Rows from block 7, named by matrix and row number. Each number is 500 + 40 x the weight over the matrix's rms, rounded and kept within 0 to 999. All counts start at 0. Numbers have three digits each.
# fc2: shared expert down (model.blocks.7.mlp.shared.fc2.weight, 384x192), inputs 96-191
fc2.109:495547452518466520442461526489516546563520548516478488530513430545517496545488534586519521524474567519477472437507464521477510432482491541513532506531515455498468551509479447555481528575556487518559508482498577524490532494509499438480476449506502415511529475443538481442479449475465534498
fc2.110:550477558473494516507528522482569474499481473499447518531486468506523544457549548555501480471480532497457470510484453525604505491475475478495490540483516472524518469519463539422477467468506523503514509541529533494520479520537462485547464483531563473530592464498427506443543485506552497485
fc2.111:507490477579584584520553525445513441470549548388527482480501409487502548439483525451478464458401521502516461515553492483486490551533577505528510488427543492514481563437580493518490521482504531478501564553475447484495494455479484503502573549523483384457467514439495542573507458448520477535
fc2.112:476462472440490530488534556478497498429513479464449470411514517509451493502414511470543586539547552550501495541529550492462379526485571455483521466433520434467465442431433482524465500466442522450507480488545515538503473452493560517484477442545504522519560477487500499529483519479539477443
fc2.113:448505546457468545487491461457523588509526503524500510538525467472553446523495437471538501487522498492518492479459524475483471447562439503492464531432489535534528498540587541471519382455479513451505500564503492497519523533487531561428548526518458461558471449459474514506558509481555463504
fc2.114:533425500576480498454513507542478438536438449566556507518454569536504540472399507524528475497507480431471530507551550510505525522492462543488557473449479484504498509392603480527543484550495570409405518441531546542475511542463465508445540472538458423453490506472517531494522558502543490479
fc2.115:533512506432523532510523480505542488537581438484442474507514519505435443515510543509562474543488475593497452445469520473488497550492509491461523474557489478519483492427516534554530537484554507487555541517468585458514460591472475430492511561459527570535503495498542511515530515496610456476
fc2.116:592446526551469449503497510543551535552462517525551506470422455495462569488431485489440503505526463517491498479462436514531556490498481520505513560507497515525488498499481439499540495479530535501511515545482520487473517506470446515540533497526530519534524419475449459527521572553504527532
fc2.117:457519528484571443478531518404501543443569457532383472508475545499563530534466565490513464374515504506546509495478495555562488482552534513485520515507547549568493509429493524529411498386512482462531505551492508505498469425541441442458464525452510365491518521484497503494498458410491495539
fc2.118:545508522491492522476548505536480480456518546507495539510490480510452493522528526502505412584481516486538525514493506466556526476487485481596444458479514471479452470460481575507570499528498443510629501532502481537491479531506594481449497460544481473590476446485523483504465517495539468506
fc2.119:446547500475518520471434512510443538499487500459524416480503554553483474509532490467425544528495489468509503341509536466485454497504519480431467468534569437520508463485528475571500531518506525655508536552445529500483520613476533485447504527589504517513523454453451454541497442557618495490
fc2.120:508524531513477480464456480506527483449525580573473397543485490446557507562502517524493513448490504514545443455562444469497490495521507514492467483470428573545510545481495556533466479408459502499446573442473487500546514510527433481535524514508532468524536483439494529489464519394516549492
fc2.121:498541515534541536513537492499457418501483467442525553499502517473498594456518551512547509465525476448444495499499499491517524507532488471546495475566468522600445523476501501486509517463550593547448536477509481498449486551426536457499487565480497440456550467459479495527534552574509458527
fc2.122:483459498525502530466559478511464423494552433491509512460551498528483553501532490519534530496544406535487534464557530524444529496563437526536454546463475546525524535635587509445420506516546438486531502496592526502459464519506489492540485462456509503488550432541458527532426512450443531455
fc2.123:460522423592466512512506560490528577463513467526568482482522577493570498544484505434434506507420577536520468516494551480474512455521476478501443503521451497444447516515465537512534532483555607499511510444475482475562521468460466552429474505619475568503440511456481574543496516460580494493
fc2.124:559554562523575424464488505488546500487509473477458498538537584461491422466476517531492516511607452523475495459510554478530498511544491477488494453447438513584489535542537489553485530521543518603521499452505513461485460528467506570426540498451483581537534464473475450475471419566516470399
fc2.125:502491481558492573485507519449449440505437512530536417469563537447565490645566482503490484477471579459526504512513561480532447457516536514440533523508583420502481494484522568526493481475509491564529475535521471419509462466558549457514474478488525490526533548523520551472479467516442500534
fc2.126:470485543509541525452485489491523546555580526517481462446533448440506570458521495517582560504540490474501517542452444532451508502510477544532519452501465494507472466471503489495544439467447454465423515533469499457502490492507487525581516501518524503528541484433407602517491526551538462450
fc2.127:539489436490480489611476553558435431471522482564485473499493524484488519511510457529471535518543529507521492563519463417515507448454532542485518521443564444478520490507474499501477493506506478515534501460443447515513493541504422469560491462495483559502493600554515491519498439578507460461
fc2.128:509527595441568441445565574547532520465437563524536572486502489460492525574518491459539460442552587455480428593488516452510514464467476571501534494542527498466531508536515458507500569567541571411467450510489508468490454518493538493497500500466474499473533472492452484390575496415520511509
fc2.129:518484477515494536532457485534486458503453531535478526499491500531513506487503468502483480442416518523472402631499544449528505470454496508487528571488520435499475504491420500432485505507485427483487593504458526491492493468415486441508506446465526583523440465476517487479555540625532556419
fc2.130:472490481468438566586557459465468496525528558556464532472459415502472507480562526548472564491436515522541503512518443529542572495571487524485531562522457525503445452496527473491487485483528513505500527511557550523498496513525540496454459547504531465569483473459453513524566449544564505540
fc2.131:524486545561495505542488536399462501483476523536545489465500465536485451547495452498461545544503471503519481543527450548499492504549504462472409471563548508432502426447485475492485499505582504504464494520554512568499497542540456582485441553476515474521488510479552450470508492500519453503
fc2.132:489519496539515464590543468518485475459478508533500532467495450572485542503475519417532449557453501424504604482448509570474462532463554499536508500560487527448536494462497532442497456527582533523459559526511600527545523451484511600532493472510488526497487588491537541455513460469518425581
fc2.133:466430442500442483568519501519505557468533404487482544498496512473506492484474512500457507495495535563519552538411495506461384527533407442475502497551480457508517472555482556490554379502466541544504493428528539503491466476511485508486483445477460516458516433469570475474542447619491461504
fc2.134:508503531460404434509509442599505510481517516530465509553528491479493500455414472563497487383524454539549445522449425508510544513527505501545520508479534501479473523493459552426472501508496548492492562462533522528472494487463521492473474432562475561522525509489413434514542556638458472492
fc2.135:441466454508500479461518482517538526507441470451529495536463507545521539511549503500450546432453533524423508613471473482518455498543446564489515522560439539461475523484443533525577513434550459454517483510559493465515461503483497494533508457537469528416463432513462559570496492562502455456
fc2.136:460412492414439444503499475491455511473538461442513537446457505468561440357522530477596497524500570494475476556501484500517446508541509550527477502475510504525467547414520458453479468464450499440495482529542502520463452446509469611536506484490539435432502475481526562424473504572457517490
fc2.137:501494575492487500495538482439514460457485535506477475488541555478584511518494510485466553521515560501478483491457543443527465531525514421496541468514529483512528501491473458476446507504526475475511557487520450546571504498523478505542502517530549448461475553445573509566449467488476538537
fc2.138:493507504485496417523516503478530490504443534480514543482465516479486447472464455511540469465475537523473455527465505544519523481468595412495435448562460452518451547418468504479425536451472476476550525528563481530551448446439540571490517516435454451457547547477504495516487515557451528531
fc2.139:470471502501512468568482504470558558508483476519516478451474470499484484564500457411523500501526611490475485520506551482528455510484554507457457469507422456531539492473417536531468476560455541506522507489510525398504490435514559447473526482425497475504480490570489628528547553487462452519
fc2.140:544491493514552484545492491554580544517490478542553627442491510486465497446539553539445535499524530488526496514471581494506581457495530554439504476473526513483516518429476502475516535514505484450522501486516501518521479465498491427479461534533500436554535487544478528427485467434576481428
fc2.141:550492473483655479520524500426479534486537527457492503520458494495439499490486501533503475505518561448489501516469478484460495514528430583540477523437404536457485443557573447466494516499527414468500491450535409468486488503575535421485543397348509421474540509403430529622471471507620517521
fc2.142:508449535503479482462513469543483551497420457484547525505438491512498520520534499461466450502510538485423499501501446461479472461494466494543474485515481535493545580477482531479487514623505536440556487585527469573536511476521576528467478517484539518487488496542505453470496508409519545470
fc2.143:493490624516483503455463538510478574539513508589531507535486487504505517478479563534488479521477459502470522398487500526577518457526551538501475534430554575445441531458494513478448518477446460451452488574562466489538512479475500488509487560521493399490552531469530534530494480550461470513
fc2.144:504534540464588551521533488475465522524528481492465522478527495471427444489474507536485537447502562516476459612464507488499558468512481445470563493498566587557450521493471498393510427462532460403507444439475527538472501508434516496507394521443465494509494473399518400527514483602610506534
fc2.145:516587483491516574536499506476548550442480511458495535454509494509495502463580548488460482453490498506560522605542525554448489451526492493514540491510549509470457556493527517464521400423535551585510464543446502475520491456482450459590533521603524524487509484594561531465569464589558516548
fc2.146:439449510527443522568452485544512501509504474540478462501549519471510542476448508514548427496550460553483528527448539483495481486503471476470394500559548481477555491533541513455554664541501522592509477448424426540539452427495494530509450461464424557446467474460480558494467449553503519534
fc2.147:470498511516487538504483490476454449496448491452432518510542473522488514476451572487511473488486511437546528527485479537472490492443477511504451473400497534500507537560502548476512560497494508445502498428437494577565507514551491486494483488527494482524515517565495509439500480508486546487
fc2.148:487519513474509523475454436478501579564520532560514473427525457405516528610486420539486546485471523481486522472580476465492454570475459464524480524519465540512593487476495443470482491380533460489520519421492439491485494573504453592454493530507553494451489449578471465529469474480498567510
fc2.149:502496476463511499489475514548488580478450488473553562507449527546544503475569576436523511511501498544560497463524537494492559511499480541500486445542428493508534494547514520458448484499517467548490475505577508575528498444490492555593504511471513461518503537553535540514500462588500476494
fc2.150:488482600454459466511482481464455429495474460480474511496484536535503553621522460566492489452454461488505496596479503514511428466492516551446439535495492520495447548568542504451521472452539496443473530546511504545495490436470443552549502474462482430503484474453471483533543521514420459541
fc2.151:490521544504516516567523491492493468459447527487505447503476481512510457500461507530566422561448565427519481503486521433469454531442519502499508523541494479525529524589459535484498461488529428560458478464440543501483521529491409475544555545536492514602475489502438480487464535507491502486
fc2.152:503501473503535475487505518487512486569490445550477566451504546503512514472482444528574500514554528528507513557455504520452531469426518468533565548514478498514515468492440545526447458579516495506427503410596555490548444496526594558489435448521564559507504525544581488507471467438513508466
fc2.153:514526498507495479538504515569488481493495512495467606521429512496467462527525518470483513515489552509470503496518520450610522526482479536460512461487418543513507503575594496540481458494538444588505527522463514439479491506511491520600451485494497560496554550545515487551532490524486526548
fc2.154:492514518446517531461566524474519491542554457557489484458538539545488463609526453512550532473523476483542503459536491433521535531570510534569470419454582496512519479453517531488471555471438485510504550543502444580512501493489517526533514479453489466532554559587563451526430522415465521475
fc2.155:474532459518500454548442522505488595456436509491544527447464502564455471511525486503487472522495445512495479447503503528515507530518454477475489486502546432493529435570585493577548506487500469534545516511474444455530457507519445452576464468514456471498524530561501545464501555516561475434
fc2.156:497518520473532484482500486466462452519514449458557574489453549483474531420518456500473446477473554478419483480440471397524493523505463477540480485549532481470461513454506558485525512424513480446543551469408515548444502493541531482446536477505551443449584508445473409518511562519537527479
fc2.157:503459512564564526549503463487463582401552452546585474534499433562541480461561544454471535507486466426519551478502436517521511548509446491559464524468495506439457521441477480489522525495438529495398537468568448530494456562515493471488436447536486539502407592526488436493539473495508520548
fc2.158:442528531530559537458475490470531524565603509475509492478455501460474453448448449442491545526494506506552480506550546504492489522497509527462536528510501470469510544434492541490465475446517485479515523530508462480455534481540541491426542504495478403433483521521488474466542459438526539456
fc2.159:491534475573485489450534471480496527480472477481445454473590473509492443566515526521491508525483490506514476437502477536521479537492531472423481466516484529530496505467503522577549506516535526477499485476519465438511479469525509509517497574481474497550471425526457521502457498502548538502
fc2.160:516497474506498540458553457507486510510481461494472412535507429537409468502501489472515519477510517522545525502486530525494518507456502534441466537518495431548497438463523401619423478561444468483529517500481451388438472507535559438510509476505486503531519437503526582495528490531481530525
fc2.161:520508480563503476470545507499444533468421540513560475515530515501569421505510478579533492474461531467465474471487515452459443483492445455500464508531490470437494521480516451519497538488554489426509480491532513466449506480493441560478443482457529585488508456520513581544508493459525553538
fc2.162:476483523485474585444461523438458508454494486521507478540514487464475510507491466547531486475473533560484528530457523497409492495465524522504515465496549485451479513432548542508454508509446435450523446490528481482502492503510493483490494530494569501523472475501474504594450458513507515531
fc2.163:420497515509491508430511578482495445550449477473519497457498495518466542475520536543496456431549581507500545552497507464486536483497571487517533485560534508572445490455596437483540496452479558528464561516458500501503483538480489568515511526484519496503522502455463510502533547536462540501
fc2.164:458494390487454540533503492533534519513454582517444492542510510485508509506506465551519504522501467568494511566542516485569480501463529478506509535533442516444528427488449513436510486598514516512439574519549532555502532472512510462444465493493549501491516535482499460490534561548471509526
fc2.165:514530549488538441468540456453514525528490509472494514551498512533479474490529537492459474612504456565443551426471451459459485511482479519514529548468504507470530457507587548505564556451518463514485455455470491588536488449518511456476489502553499415423456532541474483503513505530524468535
fc2.166:423549525521478497487483506589545540406517465486440558539558559431521481458495477501480450457505457495449516466538520502503502482532461511519548550518539507513508502442536512545547544458546464624433536480548536482459571521508516465432501435513438585487484470482512432486472502565546510561
fc2.167:446461423488492526498476518489444535542488466493487477496498519483454445434444524556536452448500478501488475511500520558462527569505542514508512468540523544494458539436581547490522599447502497443515422441469507566435461508507489439476483528478509449517501533450482463506519503516503499470
fc2.168:498584467476492498529482473530558543495493473472438447483489525532542410408499533463510503526477539496499473617572528483461527504489602509519480497477473507547484538535463465386407447468527547557497563508527418473441495536470490514470473559472443441505511488459492468557554483531461479377
fc2.169:505467499498506486471470430441528580454566544520464548471470526489506494600544508466515569447505483451484499529512495506562476475527427467495442471469558500528513438590455479554503490507515602529546500478503459472589448554470470506516486510465407539480455464498478470587530439516539472529
fc2.170:542484517582462475452519487519466485485449527458449491491518540450540559508472574520454492473458543533496425499543537434516500514539448505452486512515410458469468490499499530524524526506531562492570466479467462462597506523459482445544455559586574487490494500540442567524541496458559486493
fc2.171:526437563473484508476496498457526427445483455489443472436496563514581584518581515467499469542572481514520525499450552541509457476525493627436540507459532521449486470433452535585509458501509484567527471526475426501527445508565514520545493509423419644503524528512578457585489481610495535548
fc2.172:579482503452472430466459492541502404483421508435527508516513535516514615486438507496473567494520449512482461442535466552495464481532506483479494511520516509524490471476508517398506526407485557490488491585533481578475483504531480481604491437508523443509457518498546438518549437507485506459
fc2.173:503514456443453496504555555529517497530468522452489587499517514518465489437525469467530449512472479536517443525531508478546540500556502447490546479528410452510488438512504511530506459486465564469537493448507539530477431574489542517525519458478452522423546494500507528478467494468500452546
fc2.174:475469530490511490501529497439484527477437533601533601449514494473516527461537467456546502528444441510486500553544426496508471508467507483519475488465434427413528443481497510452449562530446523615463460522570510429449525490505437442421499472531497501454479537452555456426578479526501403478
fc2.175:451517418543512521468422491497575510475520541532466501528531549536509556456458477492471482490546449495520529489460424566470505473540471533519480463468586545531505550481531511501463411477485496497466456564527521478534510474512508547509555486534546455484464484474503610518526485500514476467
fc2.176:455480445475473500493434539557495480504522434465539554483454551490478502458496467525504538482514493549465494477536573480539490504491519434476485486507478493553414485551506573500497486456496497483578460457506481461549507499533456466562445456535499449512542523515495500473534496418494471452
fc2.177:578587498478508545467537439447609539566440503482417512527499469538458459555472533444452539473538517469508542461501496488438525547522481518468504523490542548493416464491482532493530508576563469418468439434496506440502497476529514488450449568473519545459519519473582543519534450436484434525
fc2.178:529488544515550495509530522457563524503479548455363488544447466503519484530526554567532486462456468498558494550535546469501554492520508521515551465529549510457514493432503472560464537544489428576442528566484509486517470494499482447455463587480496536449533552517532499499479483519494529449
fc2.179:490550488541456492589494479521507545488489523502479536512555458493571439456474510496504512484440501495520449463532505525483535442456471480561454573510558449504523444512544486432503446535504526542444513513437583529451502463494482519390550504530471473497512505407513496496518537555442529521
fc2.180:591525423454508508538485546580577478516473512550563528580533508491553495490467429418430496542475482540513510569542523544529491557568500549503489447420508460519499558611390516491449468545476473539477477534559486414522483420506478478561477491482466498469521514549597476429567514533538466410
fc2.181:477504519420482478515434550527530507491500484537433525530522498498557528420488512455477525543531473474481550427491497510535478539458437508518535511470469496521506478598479531498437493481435516475497605491476551545479496493495495473434526502432496489560477522482513523501511486480483462483
fc2.182:532438530451504488506466510445514520523457477501556495468459452532436456554523491545488528485532485594548489473516474414524515422498519539539502420461475565573565541516446514519494458537505559480569482461495488459491485486538505490509517498469542498493483478534546482497473552453550555469
fc2.183:533529457462473558502525480429543528503563462526503458489434525432532461501478562508498513563488491497538428494545529467538485560482501522516504547507558552507537502528471539532591444508547560538527586503503474533545568553510488456464528499534529545539461461508433514535474473455526445498
fc2.184:489473503523543533513551519522515532500443490485541456510430541450470480471531487551572467507582521445468492550556532455529502430431411522482479545475476478581473478608580491456573528488508499517443553464510505532481480439452531514472468460504460500501483540535456525457477520585444537493
fc2.185:523523523583464516571544485477465429463509570514504444465427480535514516494553529461524566551428449489565459513498486549529471518466526475503469433485553462525460569537515470367459525494553528501509435472501532452531499497490420502562523455485463472447448496482531461484506424501420494487
fc2.186:550518496525469544472577474472488486503512467505393541522561526518460459502436497473444506475532491522524437497557485511407548479503473475551556479476534504485502502441557442485474480498539482478550501512479544607479450484437498497530517474515451437526528447457495500468481561463526499487
fc2.187:439524445510476458565497521537536528465515457474411486449507494546522503577471569556511483534431408527484488486448532437471480503483527501488540497501442490517504501529534499495545480473483500553472503450409495512561488482494541479526493530450511506411469564557484529539461577547414453463
fc2.188:481528473500465480485487556517450453429507466485471525505482497498506438458461516514489543397540556467520585491445501494454458481578521431534478479537448455507492516495532489413439456523465483501474504539499546500474492492486519550511517521453447564502503441563528533517521547526438500512
fc2.189:460535455489498348500527489523435550532482453536481509513551482534498529407510490492515481493519557459517504509416503446502530546531492519516511510435461514583446476501426491481544500505466519582519456538447491501444455532499507562493505499468512434486483528481570556527450478509493514508
fc2.190:528489411506486480416503550486461527506457461482438575484581484513583530475496503518583486440445492466458525467507473529445512477511503459588494493484530517524469554411514465467554546487517428503521538482443467506474549443459451540438474466569535559547547476405546556563472577523562580490
fc2.191:497493488450422523513437511502552510538506560456476522477464558599591503554455480481477457516526503541538483557446497528439428566551541449529461559483457472541586493506430567517531511469484463535407478467474519533466474494542459554602458516538570532515501528474509497477467479407523462535
fc2.192:503544539492457504509495490537555506533486539488492478475526496511436536465553522496514436493508534527481537429476531550509471552501507504490511476479491464463572547538465448608411504519490482495465476512533529497473506479561497487489533475545446438517555508537520531592483516481516424524
fc2.193:538497521491524464441533569532523490515520504497478454462495480493494551599430511458497467465500479523424539526507490528501501486531464524480501467498536482456550533494515520542449563532501524535478534457517477490496509465527458464511505478467506498438507484508451523458474492533435512515
fc2.194:498482512516494484515527524488499555420524581504487552491457485467500509548515468455598509466474428587503560481580504506531455478479535580497549443551596482587506530472502535493475496484429481519515453565443499492541502465495526477498461472436439408543565569463579422486435535457466455481
fc2.195:510454494465548529488537500480495517509480531521521524560525434539551476582489513453526498539522437493542463411483491439472555450458507477506574503533435545463525484528450541625481498535493432569526496508474528429519533479592515404488445481383497497508559482539539433476426516414488433545
fc2.196:506547496425460547529485545519525464536557448495491456478441468469486505524473493472453470515483547519528547588550517482442510484498488577500472499512509497452593476570516491522488465502510477460524513477524523460506398523531546527495480475460451534514544522516505485533484507496441500466
fc2.197:496537440495510572553536483598503415501568444383495499469524475507502516563505524502515531596453548537466605538543459475501434436458472495539511440479487533499526428535508435494456474511519470496458509518443427531473539516451536537505517474521575553537533473501478486563466482503521419472
fc2.198:473555507495503477448540470539527465542539518405445430499549431522536489602468444555465532576520471518423474562540517479495537554470491530496546488423443553519493535403472504484532515528583451582514501477532531532545542575532477492448478488500506479567569486536450535533447420505496482436
fc2.199:548563498468498455496479531523508550548479483470474583549459471463460467506488512462519460554516487504501521451509488492498542471512447551415482523421492518432508512461499545513487474501427494552538536532562480474465485509486537424505554546509465520500528494550468541492519527504549470462
fc2.200:549477525479516496547504490540470519514550536486585506461488483456484515480480524472460526448425542535555508491516488495426522536432423478472469517494519491461461525549425479519513609439438546444488558497498470470477489478484517535519514506482460541547483531456487513500513514453553547534
fc2.201:541528524552493443462525447460503518500459451490434597535437506478466532511479480498457468526461499461475503502471532453485456515555493481426475489506530499536488508450605523511483489564561520524523427527441458545460533530457517546518418534547512510537488513430522507461506485470518494513
fc2.202:476564512411540519551539498499525568481494463529480511483453594517471550510463499516466562487532584471541511476477522470489547523579484493467573455477511516512514457531490473562443442514495526471445501590515513454501563542466534512515513496562498504496558519508498536441493474437489591494
fc2.203:448436476578488462493542519491512511503552491484505460448571509526482548532504513556485488429541497551539481477567496565478505428462494498517483488548610534562515514488451467467539564460490494512554509520526528522528477622518482532438476538525508520422501511530465511512491502429550550498
fc2.204:514507538531509523540573539468553492509520476492599535471505451493560446480434462485488579513479547494538437560569471505480512532507588471509516553535477444464532520421472426479472524528519503501525546515609459442436496502452486494433571538476474510482524480480447537502510467456510514567
fc2.205:486572443471513519465515515515521422531533508518558573562451454461506487499452570557510532458497613493525511574450446480497487455516477514465533480458514514418428518540537534535509503534519513556523562476440456515485491482489492541466514492501471514550520573432455574461472479440495502510
fc2.206:463558510517539519492524469466479531485491513469469564520597519521463522529482474557553538456463471511477523519492479445541451448513445459509546468450487511524500479471426552531486502531475508479524482522587504477519530473511445515508501479429478532541605511518482454487537511548534517453
fc2.207:522531459498405571501550463561491524502487403450492460544494525487459491488499491589560542486503463449549591484529486540540531488429435546490506548458513497440585498572486574450501548515455464547487526466584519456477578541506531480497526547493534514447476448546530377502516472592508378502
fc2.208:526487435549525430583553524489472501432488498497516534495523494553502566536487515577548496410433453568435496514504481520500531456442491474471508535419505491463509496486500469522500487492522557485476471504460529546419467513481504530503495488457501577437473507394503412444522511607536553570
fc2.209:506481525461563410493521493583544460495487551554634422563458502484521482479516518566446508562594432420445469503506524410454534509559435469448520429482528459474490467558534478435471519465517450464508503560475550586515483553507489527552491512425477521502557475448520502486559497458550474447
fc2.210:539460486507491528502477491480498547493496509460428511516537446550533473530468481548470517442426526494449524470461439473463514480476581472527469489467600474471408495486529472513444499492478411455475545530494468505513556544459508543541532539487514501498531546467511493551422545497456459510
fc2.211:513495502533467505525476472535503513528470456516495520527548453531580459504530496455526444493514465420496419409514437513523457494484499574509530476501402506482537466503535492458499466497467416510541487504550477485526538460511508508535457494539530488520475580491560479488435580441496481490
fc2.212:519519490469429476435408501481442517485450423546527489449474554538449497580542485472569510489427486563550411503519433549503479469479532484518484507495540431488459530429550531455426582493456500544492492487499516550507477542524548432490508523527521482538462409529522512530485567534475542457
fc2.213:473572514513458530528483518496472504537449468463499552507506483560501512486478555572446513466592467488510475470575446567577531494513450543496528475470491532524554517601482501470569487498520472496546543539491484523556477437503468482525493524482525406436473483468425499484515488475443525518
fc2.214:526419562517538479519425473445496435530568497524543492491532450509483541487423495417509563528602459473504581521454544548536487496542528581532450520537555495508524511466423468449485481486480487477462489484530499527477531521553544562527435519525525503490501530593491468554521469504505510508
fc2.215:488522527556505517486490577558457474523519490494531534499488512492415468493512513516439523505439541463499484489461459533500540555537496518468458470489458443494509510573474440501557502502489435550530486511524539533477487458497494466502523570469607473507485466502514498478495494493505471464
fc2.216:542469533476464552497473479544490427515460516470470567479460520509591545555526480501471481462493441477563541504487449491450473489506511510487470490498490456507437498418472546416537538485585499512573505505511487554482516456478493474481462490589490511523541552494474492487536522475483505521
fc2.217:531597512473509529590451578475517506431528584513590539463532450491545553446454549550509409507462470489476455477446476499508487489504493512512508524516503462512552472442439563435512520521481517499513517529456517471489509484525522457507516469452475499452490508454465453477498436536485519547
fc2.218:530534468481466491489489498489495494496516481448483444501575500520489585584483493489470541412445503572615475435578544475501526586536515526471510480524502492482521442439467458561478550463489527498438483511534520501479516504494447498436522534518487533513572559526529488528489485440534581460
fc2.219:488502413579436458542507544558452504419542507510619528525576463512479433403499564543506377544553517495537548523480534487493466477484497549502477558499521456513413384536515495477521502540474496454518479494551533500531469485534511496452509436512520510490485535530472484469502502446537426496
fc2.220:464514582409488513536534531496493499494543567445581498530506479487546451494561480484461491569460450462515568520461496478443570530477522520546546438502500545562475513442514515515460498529527519507555533518482520540456497499495515508523485476515529487464540454464561503480486465422499578514
fc2.221:492480479561514545598504485460500532452539491503535427566515457526437553468464450497486509515481569469532481475469549490516518527500482495496551488459560537497421515483454531550482493538451483425492513491439442438478463444494501525498515509526506550550433594464506479414449436484508469464
fc2.222:537479532519487491468558492498505519503430523439526445524511490498399543516414475422498489479517452567499500426459526435480530409500476502497512473480534514452476537484431444541485482540506501474458507542498564492492505410509527512488485536452495526533470456472469567543540437478544441514
fc2.223:463471462438551447544496461542486449534498540496464546544507530473508538581491550471489480491431459540599430476572498537504446394523509482529514419511489557512542616531465519527565528527570503452440531544471497485435534464414518467455457515538515505516502433456518516488569552406464576463
fc2.224:504549526569467532492554446545509557456500528474532516491528489516512476511532505463548544486523509452457510531458512469509475445542471482513541495495513514491516432461400540472505447462525451517489515506565531457496508522492567508520461427460530545525461503504512495551504500531517461439
fc2.225:508497531514493469446457505506503451457485498466467479535513544489463538521519497556472524503500488454536564466406455502460408502571579484479516500530568529465486497441564507554451536575487514483466522540480465569549576472492535494442456465510548377486467494488510487486485524419502546458
fc2.226:506510395506480511439537554449457552531467505516481480501529569494516543477543529474528529582523524571529439509474492527483494486501492519475473480638424462474520486389456546487524497428511470460539473504491526510463479579492504537406539466511519516476454428451507539477479487496486499437
fc2.227:501509442520626472489468440513438456430543498540464541514507480440493483511491470538555549464475517458443511521497591488543501530465435521552482468548463509471516543499523519508543440483504447515550504463560445449505466465499550461538491554558531487553472504556479499522506514477501468486
fc2.228:525413557550544481461518536496529451517515511478505520501454491473414589495497597499488550463438542514468469541490507495531542517493474518505452498516393512467442520449568468540497450469469479449454530492499519480460525543456496472478565478448520529514562525511491544562512489484502463516
fc2.229:467490443542538484548542478560503562438443458481475493514550524493540518581424496566438414478541487476493588478520488463427484513577475531469461477506487471494587491464557469568470495436468513505591458471466440400488504475478476536464523544493554488572516491458524529509480526528479482521
fc2.230:520472540526516468469480496525486467496433489480466487546514497557441431496481521508503511498467502490426499492475503527412515521493428485495507555426489515424555502558603496460603547480486494527433479489443460562483467525531443501492499534559524569525426498479538481437515504506490491477
fc2.231:484455583470559462468512499479479521463540529536469469486448505499489481498516494492470476457524495441461520412531479534516504470582532476551541521448552508481527524506508458517517513519483545528512464503493520551469475550522539478408438468472445471503480473525447588530489439476462560560
fc2.232:508510461498423525475541450462481427516471482468496568479537508511478470425472521495550486447503560485525518585542464546465473457496539509529560456548483447546488487493565517371403520534477523479507530498547520605432493514499497568481527495553489517496501472543472462477538488564507492513
fc2.233:449448502534495427474472480506451470542467463547487447486485458459487484566470520525420483565468539515409448465509529530498526484480467473479502575496495537556537523467480442522491497488512500432531511482448526541480438546475455477461500533490464507524495419437476591515488479484473550535
fc2.234:445478448505562558485511538485553428495471511503573498509489537477465442515505511432504551510409523505526476497478583538539476471502537482447468449578376469433514522535484411558440429505512574509478426517445515475508495532541529445551506442460450543528582522497590426507544506427532511473
fc2.235:523529511483488533480521538605540505470512486438469513507461438475464456540453434477453500442407501506559582469516477517436500544463482514508474512490462506440480465448440544534496521433507470550548459492588530492576560562490507498529505601450488555509574523533526444555532498553497496499
fc2.236:505653512439520483471401520524480528496478588507545528487548523500500492541487430524483484463545508476514545547523522511448469486456541474499456475467557496460568501469479535532478568560539485431468518519495499489425506492534515455581531528497490415477547474554497615427500515422483556453
fc2.237:500453511452442499434544482515486471526558485486515522518440495437473520528553440495511487452453532498486430469530494495488491503515459547515576483497458493518506454502602455520492468489466547489474560495544557495479463568490532571498492492454511538496473503519471495495528441514478493448
fc2.238:441442533510440526506423524577469518568479488500470519502529527530550569430519505460471487534560481457459428468488537483576541518509559530601558505505541518392527549416393399532477498466442530559480466542509495485573527567536496455525451474457516371544513482529454501494538518564488531423
fc2.239:511507487533440497607500482483476491448465479516477499506521498565519490520502479520536539472403482478510496578463484503432521503497553495560517498467467495517488499531527498442465464479523536482548499438456458563506503515463568510515520532497494512460495503496502453482460604564575492461
fc2.240:566520466506545482478452470438512508510499499496475471467431428489533464459508483530452549453497550508534493548505507531480423477461502486484510381470507492467461557556472485497518505556490465462493488523562485565415530535489478533508444504558516487513580478523459430460500447473466508463
fc2.241:516564563580480579451496517527486537403525521470514462479467454534544473507526498502486503565529480530502492509531459512522521456451479518543566460551550528507485494444548461457477465455557491462587506473486500507528507524550472484512473508510483561538494522491515481516398513564456443517
fc2.242:511505492455519468582546447494546466474409426546484445564513455509467521552497537532488438460497478509522494549427608510443536459534582477423525566470537379578530474536483455462530518431494540469524485500526508511465554453510544548502573502430539419471431437506494527468464487377456487504
fc2.243:497472532499364482469451480459514519541490526471492458522538575552498520617549475439513455552495503539449510514529424488528493500504485548484520558475501559458494547569462532446502504492508446571518465488519495441525531513545507492505554477486494535501484543497491461401486572394464476498
fc2.244:508525456551569522456489458505451507485420588484541532447532499466495479488523517429484560478488436492475506449478493513560544504485488566549510484502421487545449497516564502465557533512470491416530421478560491571535476536507491471617607497523495456433490458496456491430558480504492498507
fc2.245:491584539468553512540511447423456490493549500477492463485420441497494508619580515530593548524534534483557474488580464540506432575516485540497504593487506556518503525576502489609489467507497554550451573443465491444502510526517461454478488489471434503492481519526451575455531498417507451538
fc2.246:481508489438483485535427486507494545494517516533476545501493468460442473514461486473437479433424503515469514471525465514480489515568504495482416498444472528458502461487467495563488576518583572574460430463451537469467505530541495516445503603481474611494505538555516502479526521461589506469